Rows from block 5 of a small image classifier, named by matrix and row number. Rows with one number within an expert belong to one neuron, the router's apart. Each number is 200 + 40 x the weight over its row's rms, rounded and kept within 0 to 999. All counts start at 0. After the name is the row's rms in percent of the matrix's.
Before each expert's rows are labels from the 100 images, of 14848, where the router gives the expert most weight on average: "patch colour" is the nearest of a few named colours to the mean colour under the peak. Only what is clearly more common there than usual is listed. The data: capsule endoscopy frames (Kvasir-Capsule). In brackets: how many of the 100.
# router: router (model.blocks.5.mlp.router.weight, 16x128, trained with AdamW), inputs 0-63
# up: expert up (model.blocks.5.mlp.up, 16x256x128), inputs 0-63
# down: expert down (model.blocks.5.mlp.down, 16x128x256, transposed), outputs 0-63

# expert 5
patch colour: grey (50)
router.5,100,136,205,274,231,114,129,240,247,173,174,218,158,171,156,157,260,197,236,161,224,229,154,167,206,119,149,221,140,210,137,225,220,261,275,197,234,178,184,187,207,172,180,210,176,189,226,267,161,270,141,215,160,244,251,166,177,249,143,159,191,155,223,212,173
up.0,066,162,152,203,173,250,238,202,149,192,196,223,131,221,227,122,141,112,202,197,181,215,212,238,200,191,249,162,117,248,238,185,203,180,219,181,222,181,182,236,184,211,289,205,166,185,175,151,193,181,232,169,254,177,212,260,162,246,252,215,241,243,183,237,181
down.0,079,208,154,194,191,250,239,190,185,143,233,154,229,147,204,215,173,252,222,153,168,254,179,217,143,166,207,231,225,238,194,235,198,116,173,259,174,184,193,178,227,261,229,184,189,150,206,210,87,203,170,200,215,155,135,146,205,177,104,238,214,176,258,230,271
up.1,139,146,203,190,211,227,186,166,176,189,283,220,166,220,191,141,235,224,147,190,210,189,220,198,288,210,215,220,220,180,186,187,269,211,151,231,192,179,211,205,212,297,191,197,302,182,237,237,206,198,165,180,154,195,267,211,303,137,171,151,218,180,210,227,189
down.1,124,225,218,130,150,186,173,206,180,139,207,186,190,197,236,200,204,219,208,214,178,180,190,248,113,177,181,168,196,256,199,154,164,275,123,193,234,157,268,177,254,179,208,217,167,201,221,198,176,240,177,226,197,208,122,227,242,199,191,197,252,289,190,265,218
up.2,143,261,166,222,155,248,223,256,271,232,244,251,149,262,197,190,213,233,198,144,188,107,225,241,137,191,224,155,257,257,228,152,208,149,183,150,177,153,149,220,148,207,281,208,138,164,233,176,229,153,224,243,166,259,210,243,244,219,168,254,224,176,235,121,210
down.2,117,97,204,232,230,257,174,272,126,220,200,146,180,147,245,195,237,169,177,158,144,173,239,241,162,190,159,206,146,176,162,225,236,257,247,218,160,173,214,214,282,175,162,189,245,143,163,190,242,158,212,131,195,258,252,221,234,199,174,174,219,139,241,243,311
up.3,120,219,261,220,161,173,261,197,156,208,174,183,197,205,187,177,171,220,167,224,195,104,235,204,171,236,145,210,207,192,221,150,273,246,179,226,192,182,198,207,195,239,179,173,250,247,144,161,179,129,217,225,211,135,228,193,246,242,220,228,200,210,248,247,166
down.3,125,208,183,172,151,224,288,222,200,231,101,208,130,195,231,219,240,197,229,246,222,139,216,191,220,141,200,209,178,188,198,231,148,246,190,221,190,190,102,270,191,271,197,291,228,146,224,223,192,172,160,196,153,228,231,231,219,197,240,252,241,212,201,107,191
up.4,087,140,221,195,178,192,220,202,285,257,187,182,166,218,246,215,237,149,142,172,246,147,170,106,191,263,229,152,151,245,230,201,292,178,153,104,213,219,229,231,191,249,209,186,231,190,194,176,212,216,144,174,183,255,274,196,245,215,199,256,206,245,169,135,224
down.4,106,179,289,237,260,190,184,208,156,204,198,194,222,232,168,130,222,167,202,138,182,193,224,238,158,201,287,140,228,185,169,151,237,201,197,172,160,190,233,151,241,213,249,220,236,221,222,235,163,163,237,161,211,206,234,226,160,191,209,261,182,204,177,249,175
up.5,113,153,197,258,144,199,184,254,230,226,168,163,185,250,272,172,242,130,181,224,201,112,202,189,197,138,235,207,138,162,241,128,245,184,176,194,271,205,169,240,230,143,164,121,152,208,174,280,188,256,258,176,209,188,174,218,157,274,182,249,219,206,211,153,256
down.5,126,103,251,167,132,179,148,220,233,248,247,250,210,185,229,283,209,193,185,159,200,217,128,239,204,283,234,178,211,212,183,206,241,222,239,237,143,218,136,70,209,259,210,233,139,225,218,203,187,173,177,213,114,250,246,201,222,192,212,253,171,237,168,205,217
up.6,116,220,206,219,201,241,229,188,188,252,270,253,220,166,260,248,212,211,260,206,165,212,265,256,194,197,247,211,206,110,203,167,210,222,229,172,180,266,152,148,144,212,220,283,229,206,280,193,193,97,149,164,258,182,183,169,209,129,225,201,170,116,247,127,212
down.6,114,196,182,219,234,189,221,216,198,176,216,181,185,225,178,140,216,153,218,201,223,169,174,118,176,195,213,180,160,135,128,167,223,215,143,213,187,178,249,221,136,210,268,219,297,149,207,213,174,209,191,226,189,223,218,174,201,205,189,161,197,199,162,214,197
up.7,110,155,224,153,143,137,243,170,172,178,261,205,253,211,266,215,205,167,186,172,182,202,256,212,199,169,206,210,161,216,186,202,164,258,254,174,184,258,143,207,145,206,205,296,214,190,193,294,209,130,193,196,217,193,218,211,231,172,178,247,159,212,127,291,236
down.7,104,123,195,253,199,188,192,193,141,263,255,176,241,167,165,171,219,177,177,200,159,162,185,221,213,152,150,137,225,206,193,162,166,219,174,277,203,201,169,205,190,260,283,123,235,182,204,235,284,119,192,205,228,228,217,205,259,210,186,194,196,226,197,198,174
up.8,112,260,223,162,253,194,157,202,200,153,215,161,172,168,148,231,259,274,64,189,248,183,242,186,190,273,244,255,218,198,220,148,187,173,257,208,223,170,171,200,137,225,244,239,176,247,191,192,225,195,176,169,233,208,219,237,220,147,201,271,210,226,185,174,204
down.8,124,177,251,171,182,247,170,184,163,192,176,170,208,203,218,214,232,227,222,209,184,217,219,131,192,180,186,255,189,208,241,265,163,179,180,191,206,121,244,250,154,247,251,278,211,193,156,174,221,217,246,218,247,183,224,162,286,97,196,198,162,184,225,183,192
up.9,157,214,175,240,154,226,208,224,202,235,245,180,214,221,239,226,204,212,167,114,170,173,298,159,100,189,193,74,196,280,190,252,205,283,184,151,135,243,183,202,181,201,241,221,182,177,226,247,309,195,208,208,164,193,194,175,227,192,152,163,187,207,250,172,216
down.9,130,85,258,117,255,153,139,243,180,210,230,177,236,130,161,217,187,131,218,161,207,226,224,182,246,307,212,224,217,227,242,190,123,260,239,78,217,226,189,169,254,218,171,182,210,187,192,175,192,158,210,160,160,178,278,245,206,222,201,240,188,209,192,231,180
up.10,172,171,208,173,205,229,126,232,219,212,165,186,199,226,219,239,210,247,159,127,161,215,298,162,270,123,242,218,254,243,130,148,223,194,201,203,286,192,248,221,179,135,196,192,201,175,172,182,198,145,252,223,222,194,197,182,139,234,261,199,221,194,218,176,210
down.10,139,65,179,249,184,148,205,211,253,151,144,193,219,177,206,188,252,253,242,169,281,229,229,218,231,229,219,180,167,153,207,162,140,167,234,240,151,158,177,193,167,172,228,139,244,221,225,206,167,192,177,118,243,205,197,221,234,221,256,221,215,187,274,218,217
up.11,081,256,203,164,170,216,194,186,173,246,218,199,187,229,186,260,218,166,217,175,255,226,216,259,160,201,186,138,279,154,206,228,215,174,193,245,204,256,168,151,200,197,165,183,162,157,207,315,237,169,239,221,166,190,187,187,193,254,173,145,200,273,279,182,190
down.11,088,177,201,108,133,261,190,167,223,171,211,253,270,117,264,221,210,152,142,208,183,262,160,268,224,204,155,133,153,158,254,265,251,146,172,205,164,226,209,158,232,220,207,228,199,163,186,202,236,226,218,193,188,186,186,185,142,155,200,194,129,254,226,121,223

# expert 12
patch colour: orange (31)
router.12,103,179,165,159,208,242,244,200,143,187,218,244,148,227,229,256,240,151,159,228,121,184,173,172,203,215,182,237,173,188,234,126,161,203,177,201,181,224,217,213,252,185,181,196,236,229,118,199,220,199,233,193,201,241,232,214,223,228,226,263,246,179,259,129,206
up.0,112,179,201,213,165,201,190,232,198,237,189,292,206,183,180,246,240,249,251,202,304,225,146,188,242,201,235,207,76,222,178,216,146,218,319,233,248,152,193,207,207,246,171,174,122,162,193,285,221,161,211,187,142,202,252,212,219,209,201,163,292,139,210,137,274
down.0,116,164,216,206,177,166,112,196,222,220,189,173,173,190,209,218,178,185,163,212,277,235,196,149,195,255,190,148,245,259,247,166,171,218,209,150,142,174,199,185,248,218,139,291,127,200,250,191,254,220,209,136,221,126,199,204,201,206,240,214,250,197,170,149,267
up.1,097,185,234,255,188,234,209,219,175,147,242,224,197,207,153,181,184,200,150,234,153,180,294,203,226,163,215,107,103,242,207,185,222,162,153,215,144,286,178,195,267,139,216,212,224,168,212,192,207,132,178,304,213,138,249,216,238,171,169,192,240,286,238,184,257
down.1,104,160,263,157,177,223,200,206,270,154,202,237,207,160,199,212,151,143,162,194,225,184,207,154,178,243,159,211,203,146,160,178,141,186,269,183,233,281,222,181,169,167,233,177,226,196,159,213,165,201,152,190,244,143,206,180,128,281,219,167,146,227,251,233,168
up.2,081,240,97,200,190,234,222,233,182,147,238,257,121,202,162,147,126,204,264,168,198,135,178,186,199,190,150,249,213,210,199,201,161,242,212,195,207,134,135,293,208,177,142,235,182,157,100,204,178,203,193,277,196,224,113,212,205,242,157,124,187,176,180,196,182
down.2,076,105,164,246,221,138,193,292,178,160,218,261,203,153,174,251,174,195,188,209,155,213,248,178,180,228,224,201,227,200,240,196,269,166,261,178,245,260,202,186,217,205,232,188,187,262,160,150,281,251,151,220,175,183,246,137,154,233,177,231,219,239,250,143,202
up.3,084,215,236,255,210,212,199,237,230,190,268,209,184,231,250,135,132,241,263,203,266,194,192,185,128,175,223,139,168,262,230,144,259,227,174,280,201,145,159,186,203,204,232,204,201,287,239,253,202,177,142,190,170,183,282,175,224,183,214,132,211,205,123,152,232
down.3,093,106,253,232,182,163,214,202,227,219,171,185,252,218,283,204,196,196,206,226,162,202,183,195,199,227,194,66,161,220,212,165,287,233,149,254,171,251,231,230,170,144,238,153,164,164,290,219,113,168,214,220,230,218,174,183,236,215,220,174,179,135,167,213,137
up.4,104,198,266,199,182,154,174,190,190,268,239,265,177,212,172,195,274,233,229,251,214,170,173,212,325,174,137,182,203,160,267,174,179,235,275,216,143,190,265,161,131,205,221,206,158,248,174,171,263,249,153,270,151,197,283,134,147,179,200,137,214,198,200,175,260
down.4,078,144,274,253,121,209,202,183,203,159,156,163,179,175,155,169,272,168,294,222,197,239,116,210,201,238,191,158,135,176,176,224,133,203,191,160,181,227,188,198,225,242,186,244,156,157,228,192,157,246,255,215,199,217,260,211,226,168,219,240,218,204,207,204,197
up.5,077,218,186,100,125,175,148,212,181,178,216,134,256,179,163,189,200,257,281,182,196,207,220,217,233,208,219,226,179,215,205,276,222,175,198,172,311,203,176,287,213,260,234,153,207,189,201,219,228,173,255,289,193,249,196,210,212,224,181,207,201,260,240,173,164
down.5,099,201,169,165,231,219,167,255,137,176,172,170,191,204,268,228,170,226,95,160,241,226,181,260,245,209,228,169,218,291,234,139,237,217,217,182,128,201,242,238,237,198,209,137,179,212,204,161,180,210,199,181,251,206,220,243,178,183,103,135,256,183,239,167,244
up.6,111,247,182,197,220,245,203,243,233,204,240,190,174,155,255,177,140,218,230,174,174,212,252,155,192,262,177,237,213,176,180,240,170,169,226,228,193,186,144,134,133,202,221,231,185,276,201,226,210,205,278,138,219,302,249,177,271,192,118,195,201,228,179,180,171
down.6,117,161,259,221,184,200,235,149,212,210,176,211,215,222,185,179,192,193,190,154,245,254,232,203,194,226,240,298,199,193,118,233,185,105,166,222,112,168,138,168,147,245,123,162,165,172,142,207,200,109,151,248,209,209,231,182,195,233,223,290,159,223,175,222,198
up.7,083,182,210,231,208,127,125,165,225,194,106,199,232,185,243,216,224,201,292,164,181,94,257,196,203,208,170,165,185,154,178,186,232,157,162,258,167,158,161,223,225,231,159,222,113,240,295,230,156,243,171,149,246,232,161,265,205,219,198,171,189,289,186,230,160
down.7,099,129,187,145,185,186,244,192,206,238,217,186,263,264,178,150,199,148,165,266,267,172,156,85,217,166,157,183,220,165,199,202,218,257,193,154,181,250,279,226,163,152,196,149,212,232,114,237,201,242,190,217,233,223,176,216,245,171,253,208,187,192,140,205,123
up.8,110,166,218,256,179,185,184,187,277,182,214,154,187,174,156,174,149,194,213,225,260,198,215,276,191,154,258,140,183,214,160,171,163,202,203,237,198,116,248,141,163,155,239,216,199,189,264,251,218,200,92,231,196,189,202,241,135,229,224,298,194,249,183,265,235
down.8,108,232,160,249,201,230,219,216,182,230,164,218,214,269,271,260,201,247,140,192,132,235,173,227,206,153,323,194,206,134,156,220,168,260,118,194,187,121,248,249,186,186,223,278,128,228,236,142,241,217,198,208,207,217,253,188,174,248,174,224,201,196,182,184,134
up.9,050,169,241,236,232,148,145,152,168,149,146,175,287,174,221,216,186,141,167,167,183,185,239,261,196,164,247,147,194,205,195,288,173,269,183,210,185,207,137,189,228,231,202,241,137,226,222,182,240,204,204,217,158,165,206,173,224,213,170,215,159,221,218,135,150
down.9,064,203,245,114,197,232,271,174,231,186,265,249,244,223,157,165,168,231,210,106,247,184,245,213,111,131,224,271,177,190,129,159,193,233,195,203,220,196,139,209,186,232,234,193,149,186,251,214,251,177,171,194,159,182,225,189,194,153,175,152,198,181,260,242,160
up.10,098,198,245,130,223,186,218,256,162,211,268,165,193,265,137,196,182,233,182,171,201,164,215,241,120,288,146,221,187,221,171,225,184,215,201,242,203,146,159,208,125,181,176,222,209,213,238,213,171,145,178,224,165,236,264,227,215,180,188,149,264,137,166,250,158
down.10,104,275,150,167,240,192,87,220,229,155,294,225,140,206,218,162,111,243,209,195,175,190,246,259,206,206,210,231,194,234,227,150,203,158,194,201,153,167,205,155,217,211,162,194,187,194,232,233,220,177,198,234,151,236,300,194,216,194,228,173,204,178,211,249,178
up.11,080,282,210,284,173,195,177,173,259,182,241,180,210,242,253,124,205,151,210,207,216,154,192,138,163,203,253,169,193,199,258,264,280,159,172,237,198,143,210,164,174,177,216,135,157,214,213,289,276,174,215,196,194,176,242,200,224,161,179,209,125,142,125,242,255
down.11,100,181,194,198,151,257,239,189,132,201,136,266,202,240,236,209,182,179,240,206,207,172,244,197,295,218,250,164,152,219,164,199,198,225,242,185,192,312,175,169,216,253,109,170,182,259,171,231,198,270,229,159,222,159,213,166,187,200,205,144,188,112,152,295,155

# expert 4
patch colour: orange (40)
router.4,103,175,151,159,206,186,232,277,221,202,276,124,278,229,209,216,247,168,277,191,160,164,146,248,220,257,159,149,167,175,202,185,253,194,163,234,179,218,223,228,232,207,206,195,237,154,155,216,181,196,252,161,162,271,233,130,278,188,224,215,182,205,187,282,237
up.0,068,193,220,141,143,212,196,150,173,169,175,230,101,190,283,118,171,185,171,222,207,289,236,251,166,152,168,152,233,186,153,233,186,216,260,238,201,171,195,216,216,202,257,232,191,179,189,198,208,203,149,268,194,211,157,214,195,166,252,186,232,154,242,152,220
down.0,074,233,205,290,143,235,194,164,176,208,203,205,242,256,192,228,140,134,180,215,188,184,176,204,180,144,196,220,212,270,283,215,102,179,204,207,200,232,294,252,291,207,172,245,227,205,165,173,182,186,201,187,188,197,242,175,195,151,172,195,192,156,185,220,170
up.1,128,207,201,281,183,236,165,198,225,150,226,166,222,188,216,227,171,154,222,131,228,200,225,228,168,168,203,182,169,189,219,125,216,189,147,237,163,156,221,136,182,203,200,208,203,210,220,156,195,209,206,224,160,161,165,217,169,148,156,191,217,193,157,196,184
down.1,113,221,151,211,225,173,179,229,208,223,229,205,243,283,210,183,145,222,242,207,271,264,268,231,147,171,268,248,209,186,160,180,249,215,197,278,198,218,154,188,134,133,157,218,208,200,107,212,180,200,280,142,238,157,203,287,205,214,133,246,250,138,173,195,187
up.2,093,150,170,204,227,195,191,119,115,164,230,207,194,184,138,192,213,195,173,174,201,223,206,146,166,132,278,240,240,202,264,206,135,188,137,166,238,253,246,278,179,228,220,195,233,218,159,157,233,216,210,180,215,188,219,84,216,164,169,233,185,257,187,236,182
down.2,092,235,168,179,235,169,254,124,187,217,147,226,253,89,206,305,230,169,257,193,140,176,136,192,285,204,215,226,242,214,266,165,171,250,247,141,175,175,243,175,180,177,98,159,167,146,153,199,176,247,247,198,180,250,222,165,134,224,176,165,169,183,244,218,148
up.3,084,238,150,247,127,208,170,339,195,132,235,252,218,227,186,174,240,192,193,150,231,204,218,226,159,205,238,242,204,259,230,204,245,123,230,176,194,202,204,191,166,183,155,221,211,227,186,206,238,211,271,215,217,159,185,224,184,140,148,165,207,164,253,187,216
down.3,098,225,226,185,248,227,129,295,158,225,170,192,180,201,190,230,206,205,159,120,251,201,132,248,110,216,141,161,192,257,221,203,296,183,198,235,172,253,220,156,203,170,229,222,153,171,224,219,192,233,162,220,221,201,199,223,176,245,157,220,200,222,198,165,197
up.4,119,225,159,275,178,170,217,118,164,203,195,256,240,130,168,197,185,240,177,164,168,185,206,214,148,222,233,132,216,226,248,214,101,213,257,203,225,210,197,216,197,203,252,201,205,105,237,211,254,243,240,238,189,253,174,222,149,217,182,253,210,139,136,168,211
down.4,108,227,190,218,216,160,223,127,171,113,247,157,201,156,205,193,152,264,169,181,150,220,162,140,193,172,215,209,186,230,217,236,202,174,208,233,94,231,176,146,121,146,278,204,212,167,220,236,194,220,289,151,213,189,208,194,219,126,166,251,184,203,204,237,187
up.5,084,247,163,147,240,215,137,149,204,207,207,238,222,212,193,240,205,182,217,154,268,258,193,199,143,204,153,288,247,225,145,207,191,95,221,183,191,180,294,209,248,226,140,206,203,195,182,166,180,221,185,245,221,140,233,274,172,220,218,208,212,230,170,193,232
down.5,104,221,177,209,197,145,195,155,176,219,194,249,191,179,235,164,221,118,190,203,145,168,169,167,209,204,127,211,227,183,144,200,188,142,220,269,143,209,178,158,180,112,186,258,200,171,174,173,222,184,237,221,241,197,205,124,294,201,198,260,269,154,241,224,155
up.6,076,134,141,188,227,159,194,165,211,273,121,181,235,149,215,207,191,191,163,210,242,251,218,179,208,152,219,171,197,145,221,152,191,222,244,215,282,273,167,163,197,180,163,116,159,191,141,227,222,216,189,235,133,186,146,177,203,255,235,168,192,165,172,223,205
down.6,090,195,207,207,245,142,241,163,214,235,282,154,221,198,186,205,197,298,154,221,183,156,206,219,177,181,165,185,199,200,209,220,128,279,245,180,215,275,218,153,133,145,243,129,115,198,151,142,199,195,186,190,193,227,190,213,204,186,199,216,194,141,196,114,183
up.7,075,102,164,181,273,178,203,175,164,223,138,266,238,192,183,179,236,274,219,136,199,296,210,193,130,208,170,211,215,278,144,262,191,214,155,186,189,264,185,204,193,194,223,186,221,167,181,165,112,238,145,286,184,148,161,209,163,172,200,203,161,208,186,252,175
down.7,088,232,138,233,202,173,237,153,250,193,275,216,226,227,131,207,234,201,220,207,146,146,210,147,201,107,207,187,161,253,138,173,159,197,169,182,128,177,301,143,160,179,205,135,240,99,217,220,189,243,193,207,111,194,155,193,228,227,255,158,275,192,254,179,138
up.8,110,223,239,190,127,218,153,275,231,258,194,256,149,185,147,223,216,197,196,191,241,209,240,260,200,161,132,191,170,165,205,140,193,164,174,245,157,241,193,192,160,176,207,181,275,242,221,212,155,240,225,152,247,189,231,153,133,185,206,153,155,198,153,250,139
down.8,107,196,272,275,195,182,199,212,211,249,178,253,146,177,247,171,270,202,139,167,190,161,254,216,209,150,196,226,210,161,64,173,228,171,174,126,233,220,179,146,206,276,194,202,219,236,198,207,144,227,287,119,232,234,187,198,234,140,170,214,162,234,147,201,209
up.9,176,189,242,218,217,229,167,161,110,194,202,258,196,171,185,247,222,186,137,134,247,187,172,180,159,158,271,239,198,187,158,183,233,259,126,137,153,172,102,231,215,180,142,208,164,240,231,206,184,249,193,172,218,121,156,210,258,178,225,213,249,205,272,231,152
down.9,129,199,154,205,121,166,231,209,245,164,210,242,160,176,169,185,198,252,253,228,219,207,103,173,227,189,221,268,180,203,290,199,184,296,261,179,210,170,198,214,224,206,176,209,247,218,246,171,92,209,195,228,157,220,196,224,237,136,145,216,207,202,163,151,251
up.10,105,227,177,227,164,198,141,321,223,151,192,229,164,217,203,161,183,179,230,141,233,212,185,254,138,219,219,196,180,299,261,235,198,142,198,194,156,156,205,174,212,164,181,230,185,288,197,203,238,176,260,210,214,186,171,237,223,134,191,168,175,240,166,187,263
down.10,117,232,207,238,212,232,172,242,250,223,176,205,251,199,212,227,182,186,92,210,246,220,154,194,220,202,173,168,225,139,235,231,280,194,234,199,163,246,234,110,146,215,180,125,193,166,279,192,260,214,226,196,294,159,151,219,165,162,257,247,203,212,195,198,168
up.11,107,235,222,288,155,204,192,230,159,160,197,171,142,243,156,217,211,231,187,237,234,155,208,241,214,175,214,244,210,173,264,183,222,245,182,224,203,261,178,247,240,98,152,221,195,194,207,139,219,178,143,171,205,194,253,257,248,170,168,150,195,232,208,206,183
down.11,108,124,215,196,179,176,187,175,214,285,178,121,290,182,219,185,178,195,207,192,228,232,203,230,228,309,193,202,250,241,190,150,188,172,183,286,195,179,181,223,104,147,211,265,176,241,212,222,223,160,163,237,228,152,210,223,165,184,152,146,213,114,113,207,155

# expert 0
patch colour: grey (85)
router.0,101,174,137,244,193,194,202,225,85,149,164,215,172,312,227,192,203,182,230,236,238,217,197,240,231,234,171,94,288,175,204,209,202,180,178,217,261,232,219,218,191,214,215,179,251,233,269,215,170,130,206,146,228,234,178,192,164,242,148,269,188,169,211,141,214
up.0,083,149,239,159,214,152,263,174,216,229,238,223,214,219,172,130,156,241,234,155,217,116,244,191,195,181,237,245,168,236,164,225,203,236,198,185,282,229,240,172,295,233,211,218,216,151,122,212,158,170,177,191,203,164,241,284,152,130,83,242,184,194,259,244,189
down.0,109,215,216,234,185,295,230,240,216,229,189,191,271,158,167,228,180,279,195,131,159,252,243,194,222,213,169,207,193,241,206,182,197,212,242,187,164,129,239,259,156,204,182,260,215,231,231,161,239,175,251,193,263,185,177,218,211,90,193,185,215,212,197,193,229
up.1,167,174,223,174,233,170,196,200,250,218,166,148,237,207,201,218,198,186,217,215,62,234,185,149,212,191,189,200,167,178,212,161,196,78,202,260,217,178,227,194,202,238,151,189,233,263,137,170,167,242,215,129,185,225,222,158,210,184,264,266,212,202,190,207,171
down.1,126,85,216,160,186,258,213,228,144,166,192,223,174,127,149,186,245,269,196,189,183,184,221,237,316,198,187,203,241,196,148,196,224,142,124,245,251,193,155,165,239,226,187,152,172,214,186,122,205,179,186,168,154,243,271,220,233,193,210,183,207,208,134,167,137
up.2,090,194,264,125,181,182,199,202,203,246,132,210,208,190,181,206,277,124,142,286,104,181,231,279,178,203,195,154,228,136,220,189,206,209,230,267,139,328,201,184,169,154,254,225,236,205,209,158,265,195,182,204,213,278,156,123,219,142,208,209,121,182,197,169,183
down.2,110,196,238,243,246,169,240,143,208,189,226,192,108,150,236,278,180,179,233,197,175,264,241,242,184,135,204,235,151,187,184,237,224,141,244,165,218,217,194,153,167,179,210,224,207,203,153,274,238,163,139,128,199,175,189,158,147,158,196,147,227,229,184,157,245
up.3,098,208,236,213,201,214,228,170,250,206,238,236,166,168,220,173,271,189,171,217,149,224,144,205,238,197,169,226,197,165,236,173,169,281,146,343,153,212,194,228,189,188,194,242,213,240,245,204,236,185,213,160,166,188,179,190,173,251,207,90,226,182,233,174,153
down.3,113,205,151,126,238,154,166,225,178,200,229,207,164,240,232,249,184,194,264,218,218,220,219,133,90,164,204,238,214,128,188,223,190,227,155,180,244,202,149,235,134,260,253,176,240,212,116,266,196,210,203,172,213,250,171,203,235,185,177,232,168,218,163,183,210
up.4,051,194,206,216,217,223,176,216,149,189,225,177,152,219,159,173,128,199,229,183,228,137,212,160,260,156,193,205,229,215,126,198,234,136,239,160,180,194,160,198,175,286,157,211,129,166,161,244,174,256,164,286,211,138,197,243,228,239,240,165,200,157,218,215,217
down.4,070,245,225,161,281,181,136,211,183,231,270,214,204,151,178,175,235,204,198,210,97,130,173,200,151,147,228,143,174,185,213,277,198,169,231,242,209,245,218,175,227,93,183,172,181,136,164,186,248,222,206,249,225,236,207,237,273,190,196,174,173,194,207,199,151
up.5,063,269,199,175,196,235,242,204,227,268,246,173,237,157,196,174,223,211,227,219,148,167,197,179,202,241,216,280,237,208,206,258,177,187,194,193,172,192,177,214,200,234,267,238,254,165,241,201,212,143,219,197,196,157,248,245,222,187,266,159,191,284,217,180,190
down.5,086,235,179,229,227,258,210,189,154,209,284,231,220,164,137,147,200,220,153,208,192,199,145,107,183,214,237,176,144,194,156,184,149,196,180,208,221,190,247,169,180,178,216,216,252,174,148,169,217,178,220,209,259,233,216,164,214,223,216,159,210,231,191,192,255
up.6,073,243,214,144,162,186,206,173,188,211,274,186,206,252,186,221,174,177,218,254,184,146,300,281,201,174,252,335,194,234,224,181,220,182,198,226,165,137,188,244,169,192,205,181,104,139,265,198,196,228,255,204,179,253,112,168,265,210,168,229,257,196,158,273,260
down.6,078,184,208,181,216,205,200,189,193,102,255,165,189,193,122,305,173,259,189,218,272,172,166,192,220,271,225,187,194,246,221,195,127,186,241,191,206,252,164,201,237,216,242,205,210,198,228,220,237,212,165,135,256,214,248,194,161,211,202,244,265,182,155,198,214
up.7,089,224,192,186,225,168,196,193,224,190,171,115,228,251,203,223,171,209,215,151,242,36,304,169,199,196,134,171,161,242,161,203,196,195,264,230,201,190,226,171,268,174,221,244,171,234,202,198,207,164,215,218,207,246,185,164,142,203,179,210,194,177,181,218,125
down.7,099,202,163,188,228,189,225,209,218,180,187,212,184,200,205,190,129,191,193,216,274,168,140,155,160,188,223,211,240,304,253,208,279,202,189,207,201,113,233,185,253,210,208,216,201,141,215,197,271,184,219,227,203,199,239,256,161,163,235,262,171,234,162,162,258
up.8,037,167,175,74,224,258,103,214,174,198,214,119,139,179,173,203,162,180,207,204,177,201,204,203,179,189,223,196,218,245,225,215,193,230,153,203,169,173,259,141,233,214,250,223,171,177,165,174,201,251,142,269,213,217,175,215,159,200,166,209,238,249,193,126,206
down.8,057,203,212,266,312,181,169,202,218,187,193,153,251,229,254,167,211,254,201,110,177,137,211,250,183,232,160,226,210,197,203,162,190,192,170,192,232,196,250,169,271,149,112,188,179,195,122,248,229,248,238,172,189,116,217,245,221,310,171,137,191,188,193,237,170
up.9,086,230,182,118,254,215,168,169,160,136,222,252,179,162,208,233,218,161,237,127,184,176,194,133,188,153,200,227,214,138,167,193,208,104,194,150,153,260,215,216,200,269,147,190,201,208,154,169,220,246,249,302,168,217,154,213,242,177,212,231,193,254,187,229,244
down.9,096,171,134,186,185,185,158,229,207,229,207,298,169,163,210,237,221,212,225,219,270,190,224,137,226,118,135,204,176,192,186,200,239,185,252,260,195,238,181,252,240,185,274,191,246,177,210,239,256,90,203,205,158,192,187,225,238,224,179,248,170,203,163,175,244
up.10,153,214,281,196,197,223,153,140,213,191,132,189,206,139,137,215,220,236,177,178,188,258,203,190,188,194,247,219,196,133,132,190,143,134,207,156,210,252,311,153,211,223,247,162,179,283,205,160,177,190,235,193,201,181,224,203,229,152,250,196,132,265,240,197,214
down.10,109,50,310,194,188,185,194,221,255,199,217,188,203,54,157,123,216,190,189,178,166,219,264,214,176,234,177,218,242,170,275,251,215,212,200,154,143,164,215,216,217,196,196,134,198,230,274,170,214,202,176,249,164,146,172,232,210,223,231,180,178,167,303,233,247
up.11,083,147,220,209,237,222,157,184,273,295,173,217,179,176,261,271,203,203,208,156,165,137,249,253,226,224,176,266,199,209,181,178,242,223,256,220,119,227,181,293,236,188,194,186,183,105,268,189,206,139,180,181,215,184,205,199,251,164,227,192,231,163,154,244,248
down.11,093,276,146,154,240,189,255,259,200,178,212,193,261,260,123,223,170,219,148,158,210,170,165,220,248,229,167,182,184,173,157,157,170,99,247,239,201,245,183,209,180,198,239,211,154,235,190,182,170,185,104,217,174,189,185,160,213,181,186,223,196,216,272,187,225